{"train_examples": 97085, "color_jitter": 0.4, "conv_stem": false, "projector_hidden": 512, "temperature": 0.1}
Rows from block 3 of a small self-supervised image encoder, named by matrix and row number. Rows with one number belong to one neuron. Each number is 500 + 40 x the weight over its row's rms, rounded and kept within 0 to 999. All counts start at 0. Numbers have three digits each.
After each neuron's rows are labels from the 100 images, of 14848, where the neuron reaches its highest value: "strongest on" is what is common among them; "place" is the part of the image that holds the peak. Only what is clearly more common there than usual is listed. The data: microscope photos of single blood and bone marrow cells. In brackets: how many of the 100.
# fc1: MLP up (model.blocks.3.mlp.fc1.weight, 640x160), inputs 0-159
# fc2: MLP down (model.blocks.3.mlp.fc2.weight, 160x640, transposed), outputs 0-159

fc1.606:503505498489501445536510437571551531458472485583481469483458495471504510550509521547501468535514515449465477467564560493526435480506496479547520529512465531565460486522441455521515495500497561521491523504515573537552514529504453532582435499511447564545491545539474439510486447464544553508538538520466490514419557541501510466546517473452521532435468446600525535469619447451529449541471471492533429417452462514419533496493501467460526551559481452514502549419497510517508515433507476
fc2.606:498442486534514492505521550556432538504566494537506505463536476417555486476510508456502561504468451523526475489487446534441514485512498485453522515511467482468464482483546484473491520511524566491500586511509489480450509607538555504572528502424541487536499506528465424486441492493498484573456493503475467470530425490535475499471552511452469494445453549476545530636538524471437474493419526493449525584469475520534420419460478574496547574443485541520498484475509512517539460458488581
strongest on: cell type: artefact (64)
place: top centre (73)

fc1.102:455465545457462564506545541516486558531484552493529364527506496531465555524442500479513572491518432543482507501458449556518511425526493481535520475535479587513474431512493546485509510449459540553456473559492517518526487454553471504542438571500487539473499507512479449516479452453512519504533468524469489500441561479455533463509424551479494501502480498509501658555543457561457528526478476529494511474415500504520539546467532543465501522530564501449451512458518556575533462472543534
fc2.102:470541463531485457533515537491534472484480414496505577448474502456452481502581430561489507519442555597531581491417541484506478549531544502453480566534484467574465533549508478512473509472503497436492499428557447439520515496495506489443588463493546481548490472427571507473521507463508504480460504519509446501463480478525467511503474546543572488444520409519498521476511510485579486456423472454524512540518500500478481602497512489527530557539518433570523549488516479462515465413477482
strongest on: cell type: artefact (46)
place: centre (57)

fc1.398:538498451419493435538491505430506464527508568514506520454466552545518508477498526493501582584433477527503534529455551478495448521510482508549489534558472421484538519510438430532507496421592477538520478514494516454464526563510503464538449503496537482567603479496491559477535512487524548491445485431455461448471491490412561422530484494433511468510539520542561549554545512513453493531477476488506566539489477498505468495475552448458461481480496571472533488417482454544563504560523533
fc2.398:442564466525538589583499432511530507475536532514456600513525545448484453577506496513465464536567486450470379478530490517514488483472546497540439543498535548509482494454546539494478436465441482461512498577423548470582484520426530504516518448496476555468443473458508570543463472480475450495550546461457542531534502570454476549509533457468487537440480478508432483473467509513482491496518529500559460464522507498547568522506463563439523506497570478466479523519522498477544467485437476
strongest on: cell type: segmented neutrophil (56)
place: centre (30)

fc1.97:500506548577429515490501542495489499451504453503507479493550488482526517563457474500427461510499581492465499525494523500479467498483478461589482450510449567523442437485485482528528541461481508446475557464470486491485408551566471503534493414494510478471483574457544413544538462559472368478391486563556491467467551570514447520503480514459429453522509472484484512497489469514455483460522545438502454486527480561456547469539485493500514459577506480496517525485535527536504561468581499
fc2.97:479446435499484471475479503482481469553533477575538522567529545493441538522511530551507489531432531456439557515445492470525519440468422485481515519522502466490530486468545505477506431532451498510524379576526539485574466504520515525451501448562508512606480466509484528455509538454553554519547412480473534453463451552444499524486468450531509525533463473602489473595450477446517502536572478572508523468524529532524538442501533547498469512485447459518516454567517478477499511453462484
strongest on: cell type: artefact (71)
place: centre (46)

fc1.475:444555478505434499471518521533539487433509544541542541584523520492523518490488507511521440515453509574488522478452500535506495507490467542474550499431548518572473499463477447538484584443495505498526453446476453422519527456525522564518489510465488470482522503478522398551506450521488527507525471583530491542436511510450543418550443562503516470550541498568582434449554397469485516465538509456515423471437487502517479469478534484482522510408482430498538513450512456531496452477441512
fc2.475:486497525457490422509446564458407466605519488528527501443543471520453520481483485524470480526461517501535529509502528482474502494587476521516458494540500561426549472467461514478497472449575470487558565490489509537564512445464507505437453476558427532530561460494566481499535467448537449540500547488452572511507509537534469513509540478550442441515504515540529576508489515441506473505427547452535496484560479392471500502524455562474495505558571513464509463498478480392511490563528521
strongest on: cell type: proerythroblast (50)
place: top centre (62)

fc1.67:521429563494480463514525528459472422583524473480463474518515504477511462526543508419519488404475563577469499511477522510508500569511447519528511443499488569514498507499478471486587469519477500459599491486485517467512589485481440508592522554441480454535520505435503488578496539515438502463423452493526455542478481502538517569442480434508552472518491471562497521524508510512532489499555444470471409518489534512516581458542538516553546476421508528540532495534527552501494522577444515
fc2.67:499496498526433545532438500505538477557519502497571419500587482451410420530493579461456483471495532504424509452542529517480475477491486504480555484433500436541424543502529471465495489513595478569504501517550521490543533497524564474468523517437532421453514507485490496446499515534473553472447485515496509480547472577443491459510493512464507457501476478614517458566494506482589493490443463459451505615538513480430504514513475529515512499562496469569503541444456502511508510545529514
strongest on: cell type: promyelocyte (37)
place: bottom centre (41)

fc1.195:540475500512540570467526478498395450524505482542496491519526528464599500458519394544449481519532528508523473449519519488571509438511533547484572533563497496522520513388457456516491516502479480515508535486492546552515491523499449563425568555492497485502518501509499530465476469507553475509450524437469493511499512468536549512506519525518432519598596473483482502414561507502546540500421448468457505516446487463446531445535532476467451552494451488510432451469502537469512472448537591
fc2.195:491485459530446454486464519445469514503514518450451531469529491543520560451468563607533482426541564498468560548456503551579524463428517449460524463499504477516487413534485440431522496559477494497553419515478530467498500522427530459548473520468433528534465521432501499516540509519479475496524443546595504482480428490500500475585470476485568451527436540504525464576519521465446534463536587437544505520487553520466473551502518478557500489492554546513495479492510556538466548488492482
strongest on: cell type: promyelocyte (34)
place: centre (41); top centre (35)

fc1.443:452453439411455452508577475471530531554522509475591492438541480512494505483507538462565576487516496455491450495545461471481544553489447406461479372535455471550461488499536464501544491470471484475548510490448476475523459496541543480460527493509495526572500503504506531465464522538477466553445494495490455509523434425528480470483566517526487440535458477510443493469556512432487476496504563483456512474472524553392502497512489455422528461493490505459453529560514559511491524519441596
fc2.443:587537596554438466500482481549448406536490533544458498460414497489548475462511524545530418442529411518438479502470522561437531499516480574511586499463553482517461526519534523499501485466444538557486476508517517533510520543530548506501488430463499483516458515533499441490559547496472454488498534530515498470446564526506489556544497407490531507476528472551504488511515451415466513553463521471606498478455540448566471483494424515544485511499494461543507452516501414539483501508516470
strongest on: smear: peripheral blood (75)
place: bottom centre (91)

fc1.98:462381527500483513497463451433438457500491528549504484494437513524526534547485492499472497479476506462516476506508589506476414478476507546527477448464528498512578503504474478535566554604500489489498455511489470473438527587498460493549498460505488474561519451504440555555503439508467529519491539439529503483436465520467565421485577516559438506428481491495569517484570517447463450506480475507420466507506491516469492544505525427527581476461553539514522481492512549383524520485489477
fc2.98:531469465427471526549506512457483550546561518481447471587432482486476520524500523456584524468549522484472532584526489488485434519421438542488533528521477465464454522471556554443585480505489508487460498532491478535529497494500462508423448475524493532456461408474495470492470482529471495495581469517471441445508468499506470513550502499461509422529459562541465487572523515497529520514474484403533518449538512454500444480503496552526522520569431525514620548497494553515505523460598524
strongest on: cell type: proerythroblast (34)
place: middle right (57)

fc1.121:526502497455494428558440520474452550435483452466492501475487536467494440482485505532518498504445465421566509484511437512493548519405487556524509420434476549546509477519456525552480456477516545458476470558495421462498452570419487561420527440483531474513464511437459536417427488431486515485512471457478496507441465528532523506604452544447472515509457483532439499610542479534502515512463482475498470499469496476491508552482462496481506514522510449499482516525468447522504501545474391
fc2.121:535501480506524447472503515530489477483515481456462496546491520576478596500517495424514495547538546581499565556506527535461482518543501452508502551530537441502529469516495527465537484525523398475492521462485506409530546512593506514597479498526488456565428524498475490511469573509495501522530517508503502470538585458477538415443431507531446564558535442483519545450482469458441497515495537452477513505554452493491472478453463529593493403437494537472441437438455503482506497471521512
strongest on: cell type: erythroblast (73)
place: centre (40)

fc1.417:500549536504528458398508490530481466540447499473506443522575488492539566558537500531514526591512499490485486507527491529525481390520543499512403535529490475467523472480488542555496515537467455450506453480494537605509476488468467539468486480443485533410485479427482469439502535526551494510530501540423473536480583518515504448535519575482493509532556537529473547542537423443562547558484482513478512562529506452499538563487506473558485496491448498488482472481508488508509543384545583
fc2.417:489425521551496540415485488493447484479479473537521532554472488526562513507523500527487503448483473551496471476431501515521495547466465517499522504475496466523498557518476495464507544525480536485483484497516538436556515469473527502561596576494429503521533451479541444553516522491506464429508495415565508418409461442523500489489478479493510503547542506520575554490496491524555524451582508391473446547503516511537530458455498503550479525509585525536502385409475549459465549562553463
strongest on: cell type: promyelocyte (26)
place: top centre (78)

fc1.599:551536479591487513524532482487476524460585508492559453492608507509531536557555534480508516500435463537476479480480502438521466505519482459488479466499517562500445540500487512494481603437459518529471420514494457502491496430545486514518524561441450504438548570523531478503525469506500431477436476482560497556486520565586488499580499447437509540454484513554462461456564470569569480419464446559523474475499506500476467512515484464511491480463483448501451537491433436476544520477566536
fc2.599:504490513469441565502428500432534492535535481524533546589446498509537500438528515550432510559515572514537489508505515520395484490450480570494523531516548549520561457486463528512496417528428455465543529508482557456477516499487484526458450425589518438500514472475450504565525469521515535567463453466518538488525525504521500527455419520492556517534529474423459493501460498457512576485519552467511482522480507496519555459496476565503499479572525405427554564462486486530436450467496480
strongest on: cell type: proerythroblast (47)
place: top centre (38)

fc1.622:503520525468528466528502522553485474514521453531502564468534477525531471551555532491542469527516550514433456503549565517495470465522511499523519491495401482549469446498526535512435509533419485599483478501478507490491572451470569474502524521475517488529540540522505453491450502605550528534473407504465507511452480491482473513529537479566501484569509592533472484519498461606432456543439515521500497512597481464463536591553539472456516483466485459573562521445462498480438481442485548
fc2.622:435491502576440458549460534503494527536555558455520458474552542500517506474490480499467515541481481505526524449578420516461417437473463495463518483490492593443455501504466607481507522519466495462442500519579490481482562486482510517518466468491538515522599492574588431493511514495503554540513493544502522440554518538458516484455502555617511547451490470539474441467433412513512519487543486481571479523493494442510482452474453518508542528505500450501456436452495558489522549494493512
strongest on: cell type: blast (36)
place: centre (86)

fc1.547:469514549510531504441518466541449481538584538558580440504478485515564494476479466464485429445513476513507449507530526492486497467464524524538482471465554522515502484446476516519510475571486485502520528497467480543510556477374478469555578473437432517504549518504460518422506405477619509491476529400545468541498551464562490516515542420505458520522541565438490520543485474469528492498468453531495467496484464560455455505473481500499453539461495514531502446426549525474581502530536546
fc2.547:484487396554534475478543507443486505475464489492466537457502558418528487496507436576513483468505466503465528556490479521469564498469464456521583511454430470533565489557489487447547524552520514500451518536542496480429453476516455567484530488497530476472459543528448452514559580506490469588533492562437578523562455480537546515455556517439483479514465479509506490459487563465428536520497475473434532516516545477523478535497515491499454530474598552512601526487511414533474470532496476
strongest on: cell type: blast (35)
place: top centre (28)

fc1.348:481552471552445544551483496509551559547527503449498507494496415539519508581497518527444460434467492530515440603514506491430460501470477525489435498456513575463467442466552510541531440554534462437499531476496484552552507487472451483464512460498462481561459542447602490494441528474494524475414507469547548498490550458505509436538492491513566469530477547490491501553458545450510510492557535525479478532571485488518552453520494483503440548537560515475566492561432515561523449477582483
fc2.348:454513561457452467514498494516528458454488475533545514500540525506458526484473531546566491527520446483522477439474502506558535474508454474499580481503571509536477483497467496449503464459576510476420460550516460499465560503451423481586466481464487470517548517574430529469495557504513515508540519541487470419507557579533466515421498570456467526540594491536469489461541442546455494536482478517446469404539537504533557530466519507522539455396450477544493526430563510455485521510540514
strongest on: cell type: promyelocyte (40)
place: centre (70)

fc1.425:497468488569509493584552524522514493478473470501446521483513529545471557520485485533484519483516561411463518486500410445441540441486551441494438526466394525537469531460557435560533477462483522483547495502485439438509434523472519503483524415488559454494487563473495489519513504485533410485501523482552524518535495578565496491457495515477410516432497540520464555544564469519459424533529491515465487521500450499464505523442488497466517502572482487541486492503402519587444442483536477
fc2.425:486474533415492423478473486463480492516562489508494526469539531501500431492505529554495494523456450561503484617520528554425459544483507585410510516562546496544504380486472524480505456420504465507467503524496509531503524477513454532428502493514417585490496462468480497466486546515519475545508467539456544439536481479554507499548486502567519500572534507503481446528491484405519530479474513548548488505530462467514451525497530507581583523452496521502480478457510491417593477515568517
strongest on: cell type: artefact (56)
place: centre (54)

fc1.294:528503501530556482478554509472439561574452508550480535484469524529498507536455435433538487511472502507556393516496604491429524491463489462454437512499498537492477537484546477507488482495477479520432496549491471490491532557494504526426547493552518541521496526477548476533468466506451525477514487460455503455501563516478423470519530517494410461449558435597496471488507455494548433458495559469397511515574480511564505414509486455470547560494412542501456449552472522523496462478521536
fc2.294:526485482509456507534510442425478458439481599521534470442503484479498473486526586496539424505459466518469543558493486518577546438528449517553486496523521478448494489495450573499522561420516448530493512475557510542534523502473489404528537573577484503509465473496528476441526491487580460465529430490514490564478468433545543553476444501526504518525440504550531523491535582488451523472462472505516526596505528454452532549486509549485477507511562514463415515485457497441539458510438544
strongest on: cell type: segmented neutrophil (49)
place: centre (30)

fc1.265:470477501514466474492570509500457497530486505421480485520499481416438533563483483467428470533487469543459496556452470503533492533487502458552438483451519552538478521432464519530585481523534481504512482504546453492552563520481586542511479458545538534522492508495526460532480498535427459562520495403535448488504425528481543498462467476520433425509540469497522484543474409490494466492487544518497501525512476394585419534508481532423443561575452523535495468501439483521525477501444570
fc2.265:549538481441553503528438476520621506497488467520470501484527425508530512534488535502576540458523499535511483495463536501533540552514506462473516477554470439509482507520475489538404490456479473504512543523460521487463466503590499449466533513517536431464427477537481515518553533518508509418500471489448466574478534424530512487486486541469537588492478518522477493495509559552496455456562485490498471513487580561431578444424502423456464502495579457453452450455559587528545504482488491
strongest on: smear: peripheral blood (66); cell type: segmented neutrophil (43)
place: middle left (42)

fc1.349:513518509554462462580496476454434449471516505532530495593527531508533487550491528449482527513455503551506494443447513517504555551487430509485502450542478462507423562501476512556519562564468552493456471527508501515537511513487499483488504530438586495476511471545465468436554445449545423428458501430503515491486417529439547511497400504465476475530405529513517520417532575491483486479516509525541440518502488485517559541582463520480543461590519456457526523481490456546509445489524464
fc2.349:536474443505500571444508494519541486544467472493356417441500453596488539494511505502515498539509463557481523506549499449512491511503520500568477460503444575534485406480424494513514554505486587465535483496470423532497517546528451507565408551557509435548554529557528543477543456550440495495500501504492495495433453479531546536473561517482537496478500476472454533506477422554524456529525580490523545450446480484553495539474527496474526561452504508479480462521521467466496450536509504
strongest on: smear: peripheral blood (72)
place: bottom right (40); bottom left (28)

fc1.290:506542478515484523433479460503529466565527505505430506490604561433474494529478477536463469485537538507480492469473412495536508511496465482462419592467525452438476497431530597531511578490452467468519476531457527478530478499398483531443521502493584546464480545452529478511475570508510550538499488501499445572510523512492518481551508537519453456527495497525477496496482450458488519529499466431531520613508508456498556512488424472537490508476426530526439524440424500504446499421544531
fc2.290:521478521558457553502551484486433485532481491540505529551482473476538492491500466467457511482468452515524481414465499518498493565533453514568504525420512462513492521506548428475473492540424533552454471551544472516529537478495510458535541510563446571470478461494525536551455520529503444391548523501559511497429467417495501487538545515546491557509527490447586568573493504565490490485572484530471442521517540479561499478485457541460475496518572478496448442405446433484579466468485503
strongest on: cell type: promyelocyte (28)
place: top centre (32)

fc1.539:466501538468495449511486481445527484521448477575522488448496496417506539479552560524490539532567503572508521488515504445506501508518447484488475496556458520430543503537507524497483516498459488539482519530490474472500470570507501480531427468444516517438525450463516434504522535490530490560440504485529505473512534481520568441538587502450445422529447438448448479488470620620474591505444459557559459486510503468376515505541513515469510475548523482457541484522502462447536453502492513
fc2.539:464501511557471530482513563527495553492536503494474522471453525493486451407542483482521467505435457476546450471500475493495501448430523486546538470514542532506465481472546436477463487474530527482521497419545542533448498453443634578476488510538484487474461505483494591532519468479445507564540551534504489476571555431513440511455491499479519500478553526511504506504449443522450435500485615466513543441504441529595517460474413469532519546511529573512532505523533488527539530430520462
strongest on: smear: peripheral blood (99)
place: bottom left (39); middle left (28)

fc1.587:503527480571441434474450482465476496456513458494521448513515452527499518450524473491405548516466480478443398471463459465429461490455515530462514575525602467499499503493425511514520512506406527526516465497487440460487477560499467504527506521466432524467535528487527483482461506469461562503532422518498547416485498533448494467536529513461539502532592520538448391445541460501531465486532435479499488517514537459401480486521419517495573464525446487493447519491514430508473482465466515
fc2.587:501519517459458487515479492523429480559450462502484482439505519389481534580500569452513486532480506535435527463457603541509505511530469506505478472520519493564430560465429531523470448525498459533541524505473473503595511465490541511401527447511489465413485567425458547455503533456492481522525512480555484550486515512609531468496475500510480481478454411461517527581511547525495518455519513479467484445491558504544521524503508498416498526552565456519502554466494500517512473598513518
strongest on: cell type: proerythroblast (39); cell type: promyelocyte (25)
place: top centre (35)

fc1.396:485521519502553530500532477485487504439575436502489428467540525489522484526433457437481454429531470427498538458517460469522530456505480432514501452515503471510448498438458484456456480507435532451551564434489503466513480507509591530467555524513541438463598508476488429539476489536508429534464489528536519474448593550498509558511430442524448540610467497508457509573445464459435531522500470532507449553511529502522542499504490514533478512494503569554475506534506468545477530463571448
fc2.396:482492506503466430443497493560540498522467505549552531554523531505434543457436540597445523561485474511446509478474503500460475486496505510433496522475462521532556489479478524471444475526506473551457374552546540526521475477508452475417439373504490553577474485478501603452502506482552518477529531511474504469575430456436494505485505497525474549431516579509505508550488502468522489501539509561511565539534533569463488484482498533448494491532505497488526512566464464502515475572421477
strongest on: cell type: segmented neutrophil (51)
place: top centre (43)

fc1.566:465499506491521476458524487519485515488503552517497489535519522496482520497531511539505474570525513484473510522527480547449538516514432501445533509484520512500462582483451498499531482443459483481546547528484412444577492461508424468529500458456443425515544593585411477479501504486508512473536450522550442481506497501543543448444456493399483521445480547536548487530470609557555495487511475535574423428503500494480532421524524570560480474513533478539488452465492470424545445520415481
fc2.566:550462547510475480530561522534515498481549553517490547492504551537518472496474514489507474518492508519475480460491524493427471501562510465518459492528522397526511496540481506474512469448521472512515568458511451465536585464391517509489451474458448495442432516495451482498543436483516533550458507509515536470499515490535450494550480587438470468491455482445527481517570557528589572462469445429531416437533515466504518559565394477467540513558483524497467583483506454517505574486503580
strongest on: cell type: blast (32)
place: centre (33); bottom centre (29)

fc1.76:514483557446505502466561542447500435499442505442498469576438527519445455497471513547471507484486442431515478512501484489505501591497459491528548514465541488481468453572482442448513503389519486489471507517478531577485464453528496497484455507536470552534495430496508502497487523539462497491507505589450495539503425467525563439571473481501488481523490460454427504546491482581437526539545524482568437509474484453496490512459545493619501460514506455434487522495568531425510535421452468
fc2.76:483524489529536498585418463540490576489557504553495512464480494481509534590470481456491462514448501535538490481446485581510517469472494445482462512504521507566513511499518593522467501547465449536496423444511458451482575448491458502488551489438438483548558539506482433493480482495529533525545493456466480514515567521459437545428526555513539531552483551514555441480561480455464527445507443506393526505520540502504547438495491518422531509504537510507494438467408482576483461520528547
strongest on: cell type: erythroblast (46)
place: top centre (31)

fc1.603:473428461496494470475494458506490547435501495502536474457506475446463501503543583456443465425499512449445608519443509508464442545494475547560458462461459502426497522430528490493554484518518526505453439567438414439488537534479497468508483484489488513404441418468570502547446468539464456512475491491486498523501507493439546462453541504511611542465519526535490511518527465471481486533496557591502515474461514472488562517526471570478509495482553494471460516432464437469501557516453517
fc2.603:478494487533503538480533495515510453523559517524541559491558504591435506526471517470534475452479468486519507428540490471470506486479548420524494473563516438494447453509459508552418534518491557591519582468521525537514477566496621518495433551539481449577544534504463521465516534485501505514505451520481477528543432475506473545568515440505499414517457522423463482504503452518535569510488462449461535506499480518436433506468500487472430453498520477457481503568470507602469496470553451
strongest on: cell type: blast (25)
place: bottom right (31)

fc1.63:464518515520487440536525539459468440566553533472514484495528454475549494499558540470494567476457550528470447477442528530461506408519459513444523474428488465537498497455491498512583527436436413472468542502540415435470454451446536556484419560454490483490511541436513462508486535542528498489427517590560510490566496495532539488495437558540430484487492512488488523534449530545498447474560496507455501538513458496501506498525481501567560472454461511576459458468497475493459513521405510
fc2.63:486524543510458560551524521534458487503535450538521492514471496494567405503488419527466504531553475532498537507597538552468472443491458455499510517525510495515472407417466509425461505502496525509492422465458425486528531464519503502530562487520420494461437517508394483492531513430547516567529514422484497550496492556505516465483495433511517489542456487572457559568552490549494489497474596531507483510466518496491508596534487542503465549559555481475528538445524462514514471451488440
strongest on: cell type: blast (37)
place: centre (29)

fc1.122:498449501559575513567426484455445491467469516569489481455539463546486433515482559495441547465475499546465529441474492507578480510551522523510615568473526408458462529495452599442513501607446480418534420509519582468497449442498534495473479589476530503475535458512490480556484478491463517510438462498530535494451510491481524513495450497486481494445446488522534518506572471522483531540524473508464521457496495548529499535508469502497558463510449487517523440539447535466525564480503469
fc2.122:507553532462448478451593500609575508578517494485521505526425516471534547446556507431573472511509458472450521484476511491463547534478442460510486437497461559490489494480539455490526473406516498549480545492440431555505543512443478569565517437502490455548478522473512557438513454492467574483535511504508482503519515512531464491519542499524517480560579471478534467487477548508529503482453538498577482444438472444449525493474516459455438522538554574467522485476581459542474506467476462
strongest on: smear: peripheral blood (56)
place: top left (46); top right (42)

fc1.72:550498534535491538469499426478548570484499502574504463507477477511506440491485469545472564489590507606522523462471564446500479470507473483393581521527591514514557502472584498573483470480497533482536527543543445464487486584577488474452536491492473519468576522514479536484501536540448495525475422490418474488458499540486451426466479591501495529540564517543455479490510540526462512461463426544545437541499510514551484512503574511546457486506467516558520483502511489486472480486508539
fc2.72:455450478513490432512481510508490417461493448509518469503476503439482488423494497501524440447479562475534567467578482522542523511542537556547496470528475453478446526534538530407474511437481514487599531488519524501524498398469536558493455541460503459567476513482487553486508410404461583456508515555507524497533525490501448552526525506484543509507456542481529573477429479503521532495517592461466579537467450430502459535530421537507566499531522560455479494505491481552506500517489528
strongest on: smear: peripheral blood (38)
place: top right (45)

fc1.38:507554492527510502463535472513509420509525496543554581477556499469507421578459567489420594492534454527463458587470545490515430493457463561464476513491494461573494556534565484531520537503550412507515563503570478461505408476577455481503455515525476496471510473514528536490540457532515543470487475563533515542508562433533474523555499451486551455470463488479490522514490533457567482509546432546493500531597510552536549459508495508482528456447468470432510478540463508488499535464488473
fc2.38:501518530496394455522516484579590536528491459455456529495444477505496517470538520496568538492503502505546503395454457524516501408426518434492470597529463550493470485518542501453519522564458457546440546488486493458524553462413508477495537508496517515554514490452469470500460572436543465482531460493516486538508481557455508549450520585582492427478474486518542561471441527436449485441457530519511509518492498518484510541516525515521469493492525521570573517473483505556448491441562479
strongest on: cell type: promyelocyte (27)
place: top right (29)

fc1.272:549505485542431526549473554470457475511528548544499496517469482528513511504455469517513523483474510451511427511560451505447505487455487581422511438433536525615481485517469516471478421514549489572589518475414506481531515579508499502475485497470529548513513617517499435526544474418543518552464541522547477477431485513527518517495515514486480494526570514491558514531453417562463475481559507522495474508537496492526482520484583501417446469523504454490581489476549454546490537442520525
fc2.272:537579544477542518459535458515540505442448496516477466507493515494506441492449513422566500549501528435503532471463487473524568544512492507536484538531471497444524455495453522522463468484494538492518483531614465476535458513527506480472532581457389478533516483595459499479499574498482419471521467422446544457594485567616469491521452495459522481536470556528497495522556494481566537521411490502459528538443469507504538502459463490560468440485535536450509530502513470451502485497533459
strongest on: cell type: promyelocyte (29)
place: centre (60)

fc1.537:513441539415460512464515472557516535451415456463486461460470451535391587503483519534433495483555554516527501506458536472518512482460467472490527457447481464447477449500441502538474495550435427582398526506484449460456512467506507547506554487476509510514483508523526520520472544462495486554500512512518530437458474479458518488539478546517543408495534567553555519504558483526453498511498538561463480537472530514510489545533454391487568492515434424562477535451505490512548453525492535
fc2.537:516567536467557525535495480511494456498481517493449545442520525518498466567487537393503588431504480507530488501524451472534482482508543508543454537543516505488416562464515511496516482480529531498502515484442546496464491505445578486476469531529392511483453495419539512467477492545442485401531515510558549556547473506489503547496550560501456604447558453417479504557481589494478482536416519472583465523499496426494447517514498509469531478502495531467519502537482530485457457490472583
strongest on: cell type: artefact (26); cell type: blast (25)
place: top centre (41); bottom centre (32)

fc1.1:528563519513453538459533449541476492488460508423453506444432570502487477484453497541498526491557436544527504526495541516492507548479469531488518507556451508561530470503566461508489498493493425594566513528536506485461507479512490484474538542487515475525501449411499488518462508519533525454531470473416431524499442530517506547454491602492537489508489500546515452521506526424509466563578430553487649491509460521509545469455531497545550460488454506584480474488516417536540429524502496
fc2.1:536454566512457473518457589502469517529431509487570520505573456504503505459508457432483491452473519472571487595501442515508430443493542462457488508459464571459518469440531539503486535466471549465541516510494485502443467429378542459454432459526501530432474531548511529487505461511480502515578499471536519443542534474528461563567491506505510490430509532540493550495517476518529530484491585523559426502453512515502478510506519501493480520529470485428585562560498547467471535478578513
strongest on: cell type: erythroblast (70)
place: top centre (28)

fc1.448:469527511480552486509496516535562460465563506584565473602517554368444464578496454565455511507514551492415464542493537474484508529509515502512586467498498495537475507488438488553477544466452492532478510557505453496447496559539527474417551493549464494506518597544509560532455417558515504563535523444562517501471481529511494540462477445535470517500548503469544485559508483444531585514520429469494449507490466518482464522499558495555514525545526514492514538486504554446514499513463476
fc2.448:551479558571508485528453489530464500435562580458476561467494481469460560514463560455470476461523373517486552483453506535566526472530477451505442425507482509512536456470547547504477514598492477487538553568533495513461567520479486525511475533401533486458432493478496456488605536488536503496554498457482505506542496506536459433488544510478533539551505517488542485501479418444540443467520532476485499561509500517529562474464540464501447488455470507511510422464499550465469434519555540
strongest on: cell type: blast (30)
place: middle right (33)